config = dict(
    head_dropout=0.2,
    nesterov=False,
    orthogonalizer='newton_schulz_5',
)
Rows from block 7 of a small image classifier, named by matrix and row number. Rows with one number within an expert belong to one neuron, the router's apart. Each number is 500 + 40 x the weight over its row's rms, rounded and kept within 0 to 999. All counts start at 0. Numbers have three digits each.
Before each expert's rows are labels from the 100 images, of 14976, where the router gives the expert most weight on average: "responds to" is what is common among them. Only what is clearly more common there than usual is listed. The data: telescope images of galaxies (Galaxy Zoo DECaLS). In brackets: how many of the 100.
# router: router (model.blocks.7.mlp.router.weight, 32x96, trained with AdamW), inputs 0-47
# up: expert up (model.blocks.7.mlp.up, 32x96x96), inputs 0-47
# down: expert down (model.blocks.7.mlp.down, 32x96x96, transposed), outputs 0-47

# expert 9
responds to: edge-on disk: yes (51); roundness: cigar-shaped (44)
router.9:495460551557510494476446489482433498520509476455444503465509502464421480524479528486472458497573536441508526539496498494510571538490560597481520
up.0:524552510476396538525513507552473459532502529570466514533473478532473437479505567562516478513532552435448458538463463451491467493573464532469477
down.0:430447450473475556588471495409501516551495438439554519523460493496463486525521427515546528521522504489474521518529559582510469545471529477437498
up.1:490527563468520515495418435432430474523528511476444558466480565500461482464510494566418514447469451530502436433518513527543491593470495593480497
down.1:538457561479452532516479469521439519550561547502473354498461511472500517487493535485429534516534509464580511537496534468475537529497496514588526
up.2:521489461482559495478483510482473559539453523474539491491476474467567531493470515485434476514465447504490566430520418479421490565540549573514526
down.2:484487515481440532537512528531416545514536459478541477489543522465534540515489486517524459454491529557472474517457561543516419461565452476567465
up.3:511425504576594542437515529474511544541425515556524446472482529511444525546467482528482530449483545483499478504504521477499535492458453443584483
down.3:450497477494477463487519484533478445455409491433556589443498488406471453497537481490488501476474482476477470468574427536526527561474508492502449
up.4:519483497500497493485547473524520541547499494511481545460468502510445471443453502433533540531524436442470504524557512547481548623487416508502524
down.4:580582466475530554495513443558496538510452530510490519582430517511492556482452557513525558509443560512505513465411478507461498513472522435461488
up.5:603437537479509527515487450524531506514530462457447451554526460552517484485505537495527480486536468501445400496496522578491549556489453541461478
down.5:531479535444570464513577518373518524494517491535518448536519487481513491475437480553558536477520504512440507474492456567504518543521559526520540
up.6:454539521548516567510533472466456512519507474460480574476512501553493508494458494531448503529467567433471402501501572539494525520512603459496522
down.6:469498505475491547439543534527509534477498561512520591457467447452565536475509516546463499507521527499497451529488417566483497473501473455495577
up.7:530396436497477542540496520570555546492402490464565593489494546502437494534532537504479461489445499487484434514506480485511523497530517487605480
down.7:578509508430497493462441551507550443527512557543502519474527413465515489442486492543527579453502452544481477517560517524471527439465552459489542
up.8:527448474530585466504470464502488453588464470460501490432521541519448487500463515518466533506543539408494562541433405497485448502526515444507490
down.8:491513399520543552542481462502525536503445509484514516538543495499477499552538580516516546478514472427501478451506491452587428525491484506521423
up.9:550551562444535431583468497457496519541470487530502527436475440496492491550534428473462498485492482517486431454517470523457472547487509571428522
down.9:474421574506506478475438538546489459478543477484451478472456544511569517466470547495458411483511551447566486455420544545493541437511505478570465
up.10:495544495500458530529490512438410481464434460447554532545469497480598480529446569583501493456446566556499531504521490539475579455506507476501500
down.10:535450466523403499519474483515533510482449577528444444503484476459487529506506450491497475474486467470418527469529575519530555496522489482491508
up.11:509555472444518491476499455580515529503488444524535480575534517482472521562423492513417409470480499502536562499549515443436492500480556531521483
down.11:505534461532509507432395572518456559556475442488441433486491456530500523443513484481482473520494476557482493535497447514541457557511461475467513
up.12:415500453504484518436487395421549452482491536459570508531520593499520535462516453537498493532494462481504439546517501483430604484519589484547552
down.12:520479563517563494558491491480529500564443479520504512526475505516470519522541538525502434486559485507487506523592585525514467512540549504565452
up.13:526509444459496542455517533509492486473497584436514540412517499469433506547524489466572545514514510471506450500512558509497491422466585479483507
down.13:461484486543441488495443484525536539555488377527454484467431509523565492460484572491499493570528517468527536433526461508554525482523558528392528
up.14:461518430531507410479409442455487436509430447500475565484534488521545427481471481505574503463461521553515548532466516515537599551552515480539530
down.14:445546430528492440459571471509542458470568496551537519521519520478544534447461511473460422562470456522398502502485578509528564523481536551509442
up.15:464438480420484494504432465540485439511499494496538507514505488525520545501564520537556451600467475526559513499497543421579512478467503454506417
down.15:483598480497476491541528462550456488489465525512586511541521429504563501470446592513497435592540547471506441495540503502480494481505541541581457
up.16:481464513511503506504479494466453528572545454443465457482532471533500533461572646440509431515473533479502575498452473502514481431521534530544488
down.16:513562551433509552481496446396436507449513483581527536447521475513410517519515517510525494528559495511466527467518470458464504538527551495530505
up.17:509502533505561498507457459511417482525469522523524476520565457499535582505512463518562503466486510468527447488537483450523482567523453539481575
down.17:512505568452508544477505479524515461435556456470453521513504531517520502460498470496447457552518502585545554532514519520505373471561435533520504
up.18:501472509542455497540502482492526452591472449441490504498542528537543549557516526512488480493500493506544523443455529469489511464432458522532560
down.18:523410508449501480462546470548486464524479477494503476509530476490491513522508457542459481473442518427552423557499476461476515560606498487514546
up.19:506478563466527517488455486483519539512482482536492495420470497509414582397486495426484519534459467506518501491494522617467554549439411458510470
down.19:544542507543467514525509525477498497524414473527544418540533444594452423438503553535513503442466488496511457523475527428422457419481547495444533
up.20:489451564535425507489488549496499503424520478471478490508496495561583512449555524570573524514473495581432490527517472514559543460524469531487532
down.20:456509506405548480482474495418519546524501513490539458517494442520433514519497479483531472480460508500494484511560488534503521444511516497485512
up.21:528479492531490503506496516501518462484520515454548558509506545562473532443566494554448490468459527423569484519542554491452438517467444474453488
down.21:541427510456498526568546510540523448469457484522430465459528524553428503545489456514462540512435563517576541532471504468505437490485483477539493
up.22:509536491510464465541479482551502526477488547552485462523488516492471499558441427531473506545406561537489425460482452516557479462472578588524471
down.22:581567459517467447443481590544526519540499436451521449499535512473476489465510411509490455482456491494515525464565482502460467527533525482504489
up.23:413492445523533554479427429563526553492475570484528466466488542487454509508496560551461449510452559547435445541511425514478515469557476473467453
down.23:518555534567533490541451503448525495463461444453441539553515511507484517468587491536497486574517445525436440535527476484591432491443493499437451
up.24:555503451592457508560500545522479471517560513465546513546470486475442486500511534451537495460491513477541516447521459506487403437453475558444472
down.24:575502568518471522454488509538499471464485445484435526534491467543473427503525514512482479540509503483538491467430500499462576461492479430495444
up.25:569432584542435509474514479514513444457554505547514466532512446548545466557519521555512494528459479534545490544427468558407512501502488518516488
down.25:475504487524435477458561602446456539510550483506546500519437461504483532550512495502570452445503418508492485475489429528461509563566451541486475
up.26:531413564530472472510520471513600545533498482543524526445507482478472544480460451523487496471537491510523465539518558441457482532489423507461512
down.26:514514557522469570522532474418544551583468490489511542438486501478499430557556481475506534524536474606538406525475488474549471540564498445377470
up.27:479570496521494563466470491562409494523417508477471553499552550456516526536510529484483506525452517543544471501511455529531541534534470451426499
down.27:453443502534509531537541509540441527412559505528546522497521586471492497552518529479506447461498440442535462512535549524489549424417496533506470
up.28:513552511539482566487507491495380504470560530451517548499477522523497525555518481542532473463462549407473439559407475526494520460464514530510487
down.28:456503479523502468528438445448479460553500474461493546440503521518464548507497445491600520480443481492589525488548463560491406513417528488540491
up.29:522526489495517486497511554544498525525485522508567496508511482480480485462471555472463497492481557474503500475455458541483567493472545546542539
down.29:546521527507495496489472504535518532595461518502510583534511462495567499492558479501547533453457541502479464603475567520569511443426429413558566

# expert 13
responds to: edge-on disk: yes (32)
router.13:518538470421517437448519447447512572548494451506538459531530492487464524486441549490455521474450473471447460526482459502555577481507470484510542
up.0:430503524548481423491578507482540534507402474497532403596466541429468488512519504473536499535497521463500518524509521503518444532503522563537505
down.0:507448475549477482513542410515512429479472456499514498470541446533511428464524523564480500491465525481443577502475463492522423559535483444483437
up.1:457537415458505517522491536504554444452451463516530571506474538540525495525564504503593514499520479494516478537531495523456532408559503567498441
down.1:562565531451532527518481520503579424450502496493507496533519545528544505483453450492498513502458478411581569522503505507510466418509472519480537
up.2:517520548492497436500533563485503529425498533512414482489464529512527561501535514540519606422532538450493467522509531464532505487506511510470520
down.2:505533532535535496556573514480483569480550452427449479434492522524546468497571442476457480426488542462532440507474502505493538481460453487544587
up.3:515484491499428465527502468489530415526538517471444468429511468485502556502521520481429420533547498443498523595470500478428524552525441476600548
down.3:543515554535432517481488471501470497491516521520459474564442552475491457441500566506451481554477542522490469523459490454483493443547502500514471
up.4:517529563496480515553529558523532527499557505502478467497422527504491514551539507418463445473422494522484523471519539460506545470574509560447569
down.4:540482476491494515463479454504542527487452535534515474513485487520433507568521493471508490452466485481484499417560526480485444534529394515448530
up.5:458423465492486497463496513514509519419506466467528491601550546484470448527511440529505518485557490471469538576448550488495425549550550511464515
down.5:474497425456429577542471508476503513450484532531489567443572536428524470464478492557477495407526549501468493499468568518491454516541471506530414
up.6:471534545471494557578498482452518545451471471501556522496554546537466586501544517433518533470526439511532488495494480485529431487518467530477486
down.6:504459506505396525468491492551527483458485487447551530572541563543562461521532428504521438556492480564513430560473560517523489490465439501473432
up.7:483509480531567464498449510489484490487525491526497503431529523501503548457493499408478470505578475430532475505516493494452539481445470622528551
down.7:422467519502514505497486490507571604512517456499477590511546568477455536461476527429497451516548525503476470501475547418488503479474520434445531
up.8:468494469492559592495497486437505519588553526519517489544405446542493551453461526522456486504507520483475469525509503471443548537498491458464482
down.8:489490514500475494534500565432572482547479479497478473471427485473480534575453500556478481491547412394485465562523422561474486534512532501453557
up.9:535547458473400446469505478512521450454471551530515499481520540574470496493431459589512519508547461531539462486556501491458563482524547506512521
down.9:560531506491558390585500543450484524548468518558526560526532509569400539491550479491528509524540515505517492480478405469498554460496525485480539
up.10:516531543522480451484485562474557553553456508478473460449494538535452550436546458501444497503477464443441508512542485480558598478512531540516459
down.10:437493468548523473508478487478430550448548543534511503476522613450531548583534474470487523461534525531537511554471507461466467449482501502589537
up.11:549540562536422471445446447505456590524476444446482497516502463479427543530461504560545587476525501460497511521465460503473516537542529537439509
down.11:520433444496539486466585509454504539467517473533456519433467448517483397539540511503519453438467510582434530435553567471468468528518553566533530
up.12:598619551573477554493537473483475554423528521459488490521552503510497458516448548521465491485530505464527498518559485611499514465533519473465513
down.12:507563486486481511477429471488478430435459445474554499483503434402472429508475499492494456529571478499497456498450515537542501560477522528487525
up.13:520517496491502462406582500508501479526492494523500445486556507500510476582449460473452499569631531517528405454530440453460513475508493542547434
down.13:519495447448540595520437500372494492447525501492429513475569547560530478518546514467482545502481508534471543493505508513522441493513526502461524
up.14:522478448532617507461579485532548530446543584541511470587519544537509537456477474513498509474501470466473466422502568494479547490432561504546451
down.14:535525522485500491515525517456520480519461485466556520461503402560551472487546526483467557508516410476472574477510431508524495544501520537405496
up.15:563525512527439479481488522495536563493448478518621439498549514533473436469492505484461504507513448503507461454455496467504541453492432515442533
down.15:513404452482472480478498457561574523491460517480463446501516547553509503544500575510525527515453583484506531483511593569497518494543476561509563
up.16:455453484529514497506523504522520419508491489539517453456504562440446400502486565513499452583478518547480461541494457479498473515442462510563488
down.16:516399588441545478511504493490507453499437511456512433506525557538551523502494489469530516522505522546468538475518538449526511490598467442497476
up.17:511591541418494488440514507500539553467505500501443424479499490480401479538486489556504599520470561536451517515493527527510512530450513501503470
down.17:483488444535522469490482464442507536474432456482492484480460515505507533464551473485572523506555441491529514514556477538519391501486504504543554
up.18:612491503431533490515509440484507510554496529494481525517504420516420492576556547489522473471453508426448494543453465496548491495570518529525504
down.18:480509494458443485461488480514489500496505499478485523521526469403433372522451554555476429482511453528524428484461491458511495486483486525551551
up.19:481416535507478461519436505515436464465480464483522484510509484486518499447475480512510521477429509457492556493503560470487489561493541514493525
down.19:487527513531534435552491498465454449493513555444520566467545446490507478446531486505534500483461546527560478391489519526507543493519517539589509
up.20:445503475491454622411471518495458485582433471518470453484527511491527443519485475518478488401533521461526486508490510508505547531555469500470494
down.20:509462478498449453524538517475489402533532511510443520569437470433491540573455487476510537486423555549490541529442471544538505441523548570561483
up.21:513455530497519534517526546622480520505502462465471567453465517516494490508535553559542505548494532455532542396514523488503451523466466566525476
down.21:608499499527593493543468506556477469481530548531521518550520425458544466494571473527533491415506463492452534489534566428495453465493428437511455
up.22:549467544460534479619462508519492554442564464551483511503493437450498531532480493449496536523537460477472514489481487497529393490510493467445495
down.22:496534462543437491457484485564451533493480529467529507517514505521467463501381600465511455568499521474439528453511520503477560533519482486458542
up.23:453517522448496516549515573506494492504492486532513514542512547487544560458507509542531454470462516419413450594572483435513513507473525485429453
down.23:478543468426447487493505477535505490526473383525478517491526526452583502476466467526498543515449561515531458538487465453510424503516550458492500
up.24:511506460434501545506495536477480491470560484473465502456417414495502428470552517530491534496466556540516488500487525469496514519454565528472558
down.24:513468516490520541502565525564510508466486531489493473444470451538469549450516421503502438521484467484423422506442472477472511455381506461561528
up.25:445496477489537473425515431434465583453507488583477498538530537505506435530573536488426478498534441540427518552536511512487526520557498507459541
down.25:455480485544496442369494543514562473530490461474533427459498539503533543522503490516436433435488492490503546480537488582501476472534490510547486
up.26:443540484496416457498502463470539522435473489504543545503552510582466490485529470526518519615429484569446513540449489473459495490524451562439488
down.26:484530450472436498540495522523466567566524492462476451504531518442490509435440506413445493512513490459483537440508593544493505505500542508559519
up.27:466527496521490439541537538461539525588487505531512506470424507492429531511515462475456526498498475497464510518497516518550473530459514446467543
down.27:461569387525524505488548495492495530531508569465584483483462433560472567471528529546538510456549499520448504507490501484449463542505516543538570
up.28:463548539460516515483464485515505467559407549363483488502523519549501498492464519559505555468527516442531411527529435539467503551519473486532497
down.28:474496536459519488420496572454481426616461496499488529561441464512484507549555465526568461471502510478495555453437495502540464437457578451500550
up.29:561511586464505554414544502432479463458491465512502501471453566473500516591466497536514534456509485506478457541453502498516521544591539546443488
down.29:509629499479508488429439497434515591496477455507451489467468468487454460465517436413490500544485547525482435467473495477510513514514463439503485

# expert 16
responds to: roundness: cigar-shaped (32)
router.16:560447529462490474560514473501506489562489529508484513493449459462489485496574453439497462490584465466503542468560414545477457560427446512551521
up.0:410489443526471519504565454459520494480535479549557596548512495510506568487482541559489467530574507437499535484566569521437488513549527567497474
down.0:518476514473489463516483419567491484474433513452481482457494423520500522477503529499532466468453481549459578475489517475506545537511503518519455
up.1:498487454465453496523574502484484362530487523488518515479530585532495485508537483513489456498504520501412520560476532470498477501489531471504492
down.1:553494407506488494509457459486508536610539546480471509477491515592482551460522471545500511525514530426560491505515515522490514502418501604563439
up.2:451607509482501481504544500571512489511508508523505499488514498509536534584554505441439464496425529469478498488503487524472613418474503419466533
down.2:508497486551490544481455448487476486560528518482570528496496529507554540430590489400468541594534487433479499496465535517563494542449471483466516
up.3:469409524503525418552517485410546470467497426529437503544447479471511538596441547585441496477457475509501478525566516466466509461501503504559502
down.3:480533488528499435460430454550464484566484527448484499476529468516512525465544499476508486428519578480532519495532475607528530457454463489468548
up.4:460501418498462519563502519440538486536530501497465453542436549524510549507501442412456481552499493490528464440489510474551459465513494445475522
down.4:510482460448517526479509617497499449535538521502504524568465535482520520473491470449455529474404483462476520487479479536485484486516523527514485
up.5:448553462541472471492508501503512543495441551529580447565544512546463459435504442482535465482483481585521455544528498516451514530470527483544429
down.5:468516476554486468491452431473532529503504507471524561429545437488532530457502519499545510554438511477537549475495514582469445482522466431516472
up.6:507508423474519487474487469522492518480394526557418528545423506514521546493551448481484507522438535493531524537534505463540463539506583466536488
down.6:511561580489501524468576510562573475516514581493547455448571444510525505475494497484464516490476474543414493563464571508507530517495574422480536
up.7:457485442471492468509543534506497561520528409469536527468478478516486509500597506514463533519551546485433483466548523458436480563485525533515490
down.7:538494511508508445556471509564537488447533524497522461483493470477507474511455505470505543457472537491490537499521434474552500509518526518500426
up.8:480601531445476449503570440381536510508528478503543519472488464360532487485507503490507460487539477501532491441489478467531510519490523475534525
down.8:449508564457496511520449479514470502388496522462449509515541455529563452466420512519557535463501489448497496497453395508471600470537454531485512
up.9:477461486516458586476494403536540458474515466502521469489509521423457496545551450500583539551452499569478493592504517410512472548467502427487489
down.9:475556458575511532513500513480502568503520570541467535510463531486515559615505492539472526496533461524525487469496473514486444485481486533528591
up.10:540420507531452514486526482461505491513439490554534498489529424428551540559542535540539524495509539463565523513505494507441568469441543498543461
down.10:475450506436560521478526524535485553430573547539483434494536464561482516522517421550560493484487538533502473517427448494488554560502455480502500
up.11:550536552532413508492523453545456530550474569509446433465467569502455445519491473458507550503447479478481566473454513484551490506491453524559537
down.11:472442504451447480530440494535481483534472394449516406478533513473487541596471506529451469465568525494467578524455559525560483453523493543481521
up.12:495556538523532385562572489439505440525486470500543503520501477499490503527531555453465557460522534518506468534534482478513464560521458493527525
down.12:564482458454462457441458416531571479505462476436477456508432522550522469556517521478490523493548516489514519525546423518516449471454399517485495
up.13:558482488504488542529508468470478503478580412398529450529496480467532532486468478448491418514461439533519520493538605504492553475476554475544479
down.13:528552545484586499425518503535474573526445511562491467498477485528505532522430473447508506525464513472542525493420479457479550465464515506510471
up.14:436540406514399572480501516498515498519504521463483510495507532527465462505508483479477555555483482414493488510526504565466521534489498560449510
down.14:463508468545464517487396551434483410509496536523493483512464501463486512502506482541509421459466531496500502452490518512451470580518529479567502
up.15:560507558440486520553538462497487511478514536500423555469470427485473503476536487466514536551519554486489527509473500473520539502499542528428548
down.15:464601572501476525483563518480504519552515467471463525525479567471496474479551520477499435529473446480491496538450541519462542544482460484459513
up.16:516462465478506501527429494481557548499475478538564518491536498550530501487450461482505541497571519458482510504461451509502462496539467484522440
down.16:508414546455572564543530517523506526533581528504511483471514519525570564519453492505543392490430458450445485519524483545476490472569470492502523
up.17:499454543529514480491559471470458487508421538434463495477472472535471472487497540518478555555540550529511525513513542502481545450445470508501528
down.17:527525502491527473466553483529474508572543427499416507474507476455479525508512515454453481506545544530436454478534454541483563551529429419472451
up.18:500485525469488483535467536464424520429542554519490522507484470483502489503495528424495534587466451499580534517543483510436489541490486554501493
down.18:508497565444488543515558483481448522509496475504491492497548435487515500514537544565512496417516489534545473471485471484450517544523457468434460
up.19:481468492533585471454533522494522486537440493479401486541508548506463448512545518457493579523529429468578432441489489511463573426521574506506529
down.19:468559432496473480495520509476451449578400555492518566463437532531502519540507545493509562506485461559495494476489482475488555468503487485521478
up.20:504472502517503562433519474584513488488470462490448476488547551476486530482454474523498547463550553442487517544556474471494517470450399555526547
down.20:451518487484497521483489510484560481490424504565570524552499464567512437485544537430532458441519493452473482518554507542470433549448554483549512
up.21:499489518582468543478493551540496535566452560565475409489523557509522482486520504440547520537503508476460528445529429452551546478538501482558429
down.21:450508519457536438507518527457502422571488459501519491448543460566530495530480503506496478514544498583464540478418540456465471456445566493530523
up.22:447516473560525555438548480465523527530478473494542520565466510499462493464541483519553498543471504471495473451597501555496400551489520409488403
down.22:475518442507437467538472457556577519527531466471540490524446515465469536505491464535451468557458446505551560486564515508498623488462529498469466
up.23:422520484543525583508479471477517504499489465547494575557512518514532499488559588556444482474546458493459538435513453462517589497494543517487523
down.23:469472535534520456515538479486482498473439600535482492543454554558575465485505520435517533580480494493421601540544561439464544483553446497561502
up.24:570539532509512543437483428489541481534495514525463512539511497439435572512472539473470485500575517528481543490502417500496541504548425513568532
down.24:446563562422508541530532521510483509511439525402437473524451478485521444438545517516509486507555516479516441476503561495487452481517539551597562
up.25:489433476497512520512460510499542513516506466560466484551517492440509497409511517541518436456494478558527490566552511564432543544485556538482450
down.25:486462453576487583457426484472493517525504497483473494471485555503513530494477533536537511558503534542587513481533522477518421567460478572488487
up.26:500515482511524527496530474534449525473556472451471511516472538476516493527510526583537493526529442546432491516525422521515516538502517437474536
down.26:413429488498518465449477501476526482512500490497574555476467482473464476489504511461518535486541502551501429462490437467527571565466557500453555
up.27:541493537519557494453504543479525474552474572503470460485518592460508535471458489505506525460605527513456440495484567470486505543514514445520517
down.27:492483452529520535519534516477410473483520514459536515497498514532483469519460534605500417511515553457510533518488465562544523542476552474529465
up.28:476410474488489554514532490517518540531467520524513429495503546558499519499557546477496426508532474460540503498520460510530475552479467519535454
down.28:504442501526496512474445461491465482531533503475583521508474579509499504509433483544528565532471459574495563483486524525460493448445529503552451
up.29:503541472454485449440523486505561505502528467494490449516467502512573502553531463531428539462547504489461496531521439456491549461520558440455522
down.29:469473450534553500513457549479508514546569482496451577501493602570549511488511513474436493450555506511482517503463392420497499488442550530490514

# expert 0
responds to: roundness: round (57)
router.0:466392463415530537542539538568496533502539593462509554563421470472535487518457516490510507486494501481523541456466562501517535452504517507532493
up.0:524547486484537532544471528495593499522522429485501530494514556572482500426486414438519445512472507462490468505483511508564524490451463509470501
down.0:508606559530530477507482441468477543552595496566541492484513537487463511463595441482486529496449489541511528532527497528477563537465457467505532
up.1:458531442506528498442488566517566412444557482511508498483460505475495465541466463535531466560479469517497435527539486473451479457411516569541515
down.1:511530513472483501528460573542541395500532479430505555512521455460577473502513492459490472526475454504499563528578513478500437589542452489459511
up.2:576549537558492549534472458470524400477537559518470516550459562438489489494437529551522516424501478498536471511487517543513475497554473464493435
down.2:482420575455521466514485438465511488542531461531485463494491528473481510448512468580474456531524518500444492490450505477491511480498574540486464
up.3:479455517547535565496502480469518479547485495461521496526506495436479404496549535517487432459479555520512463493513514497574484499517412493473454
down.3:518492575514446462420432485542528461418530435502530487509522489565473433469478551477545516521472556452467540492470478504499533484473462503555455
up.4:540425522447485473507484512477530475469480611541412555491524487459526394492487495442523455513574471456558543503504493472477450522521500551548479
down.4:554475552455460495463522560521532519576468503409463486507483390469502544475516563492519581524518521509570533458536494519520517505515511449622485
up.5:472481482582532445496454526564526520550495422474546488443526514540464473484538480478551508444488503519519521524522497409502505523509448497497494
down.5:512549605450505478528497510474553435531534558455532445495464473540437498530454532514438521451465516503445484444521549518466491524476483563519600
up.6:506412532511560483505543592524450482482518572449529461450507482509436524523476502580483557534487479502500496491492493541569537521550483531488478
down.6:458531466546589530473513445488557495559512379527506561486482448500415562469430522462458527488583453528507483555551505495506527465578457472489462
up.7:461472527458483506444508474476512516469476501514486561390514543482545503519484476447497508495469434488572495468510542496463441454504587455559537
down.7:496538559511506528519480557526536543514495490496530542493490479491540533490555392504539452474454486468474511387467465533547523514544559469490511
up.8:568531511484511505433485530431467459449529501519555453535533477429562455542488489514545473461439493397471526520477510444447511490499545537548474
down.8:584480513474437463523469507564528525495514552515462501470481471465530495497505443375508452485517527471568504509474399431580513435561502537499456
up.9:550510483451496540535586447562522547407526469462531520563459460508544499533481494498457510517477527483493423465474592489445484546507478453483493
down.9:428555540521550480459603405415466512471536488487451495536528494438502471529497554467464572481448531540453517496442438471555463505524486545568498
up.10:494505436474565499422557455500519440542511477570508488490553543493477510490562547409439471565523519483488541532496506444591442477555551564514439
down.10:529513544515521461452538521425487507501410514508471468549476559515515452562542462462501544561510503447577470439449524483462539453452538524461533
up.11:462520486486518559532458570481486399516495507510481543476556494568502541467432507475539423525442499500530576457437436506486486455528493509398457
down.11:568553515437460525514493536493479591543458516474511508577520534462587543459429527616478495452484464453510519502471497511488467527538510488510606
up.12:581541503507433497555487485518513490532607445485543497474482565503497497533528497547554450519515494390550442512555557466480544471567530532480478
down.12:510590511505467491502468454509579433468510465538512523452488456487533537452509420547494488416572474513402532446502470465474519542460479489505529
up.13:534466450528528431494459481431546541447482491445524490516541504469501512524510511561532501533492427518450537507473496452515521519638526537477562
down.13:540420488481396504492507449488484504454471548550487518543474420497523548480499483503518551518572502544463500495450534564532553473506457479529467
up.14:495488575510518607497452576533522546531474446416490481457566520476473458537460466439550522466444542506481528546493485571466481545427498470495429
down.14:482548536558513565461483558465507509435529491563521518480457572479534464470491477558542463522476449533529491493501462498489506503518434486546466
up.15:526541526539506487477494467463471577499528505468469541451464481580560478508491518502527504467508503537524493488484530534510498475407491514560447
down.15:494465520425525502598443483535565513513427502462468476566546412527525467469426458536475448515549509479467527468554512445482490451458532484498443
up.16:480456506447440495420483499448523550552508537545481528464493461465547443512516482422520548515508518615451480546462496557481532564490540440521530
down.16:514504498560429494544521488498565509487495483557468518489528462498507519522429454406498473463478520438599398521464543576479527549478446529405472
up.17:516468487467495513465522555476549475518427533498481604507477485495594500467400471443474523535474457572533470514521461522544493526460474556448476
down.17:442489484506489411503461490464477524533493472553473497527522544527505443540447540481581553468537527478495467520480556522460491566492519508532530
up.18:516561553511418410475509540509493535481468512527539452482429520561447470487443470544451474423525455454496496506610490497459547417490500528486527
down.18:585504528426547468508480499527488489486425552543440504462471415482469501483514495465454481484555442503480526408546526474579552510446472484477540
up.19:461449518531500499473476495433458560535388461476424441476482534546501523484506582459526504524461507435481508564466513546508519481487455529481513
down.19:454499569572509492511489509488519467489536516510552493558462465491510513510508499527528479525506381535541470485532538462549488500448474466470492
up.20:531475508426538524566559518464526489475433594466466503498465494468475444567432516541498495460509446508495512510583562564483547513493474529492500
down.20:473483445530500511442552465434400511533500487480431469440505470500459535532453540536520470548490464461480520530571501539475531524537439485538542
up.21:447550432523496486529516530498474501435469550448530520534467530391487455521488446511495585514493491521482520471499536560516497466486525493507518
down.21:498518497513475557523455489443429519489477508503570485457485552468559521554457548504491457508508539515508514509485512443476458495510423494523430
up.22:475454478498530560487542524584546660474531535507460432500435495453499511565516547455543495506462513422488462504507531523443520521421457492469476
down.22:473557576532536621479523548505483453503562524487480522486502534399483455566487478531462474438551477514480558524497529397517468537479470542522419
up.23:545498433478576490475518519492494489480497565523504461555467445557481455525480520566484518512462496478513540401547472493502568531537531469461505
down.23:446476412437468529471584451490414536529415482527467538486515529514541497545502520544452547572458474497515416544477532453536472530484484514570539
up.24:548524452486487461540441505540525484456449503483453479499559537431536578437514439530506528519507467519466552424483550435521479542475526565523509
down.24:470477467508431470457499462514454463452545496530511463483473456495454546530554516440459457563452483496446515532389447497525486520460484525569524
up.25:503471534489476505477511439510538537519487486445495447477504609511467519495444421545469477539494469498516448499575539515456540425539503492604485
down.25:511521479522448487476537479597523463499497489527467520489491519534557528525540514446425515497587489459482435494530529467562448510512433560546474
up.26:499453480480514539522558488520542531495483551497561467459489424422431421491482531565449446536554476486526519494538501517532525551568440506533487
down.26:503446508497383523385546514445540508463463479503457467514505506476515492557458555531479520539586486539457529533491601512522509445497538463533530
up.27:518510518456547501478515459468551465412508512456532452527503474473549525479562509590542468468543477512569543520496521461397479514514577443510543
down.27:515439519491424505443509489604536490523494498512483497524489567596577550435491530481554479482509560497482462473483412437512522521497574452529456
up.28:515495501516490540536453539514517467410573497521510511512478590528447467431479490506463512498583524512521515484447527473434549461485528570520551
down.28:563567503428476482543419422553506503490493441518574504531492499444540536494571415492527565528483497553483521474537447532513509571485513490543555
up.29:472492449510519444549505467589523458517517506449497471470507424537454541492498544551540531468436502511507495459573521481458495577477470491555505
down.29:488482505564502494517602505434499503590511517558425460449532484515528520559543550532485489489506498537447479482520639511541453492471450577532448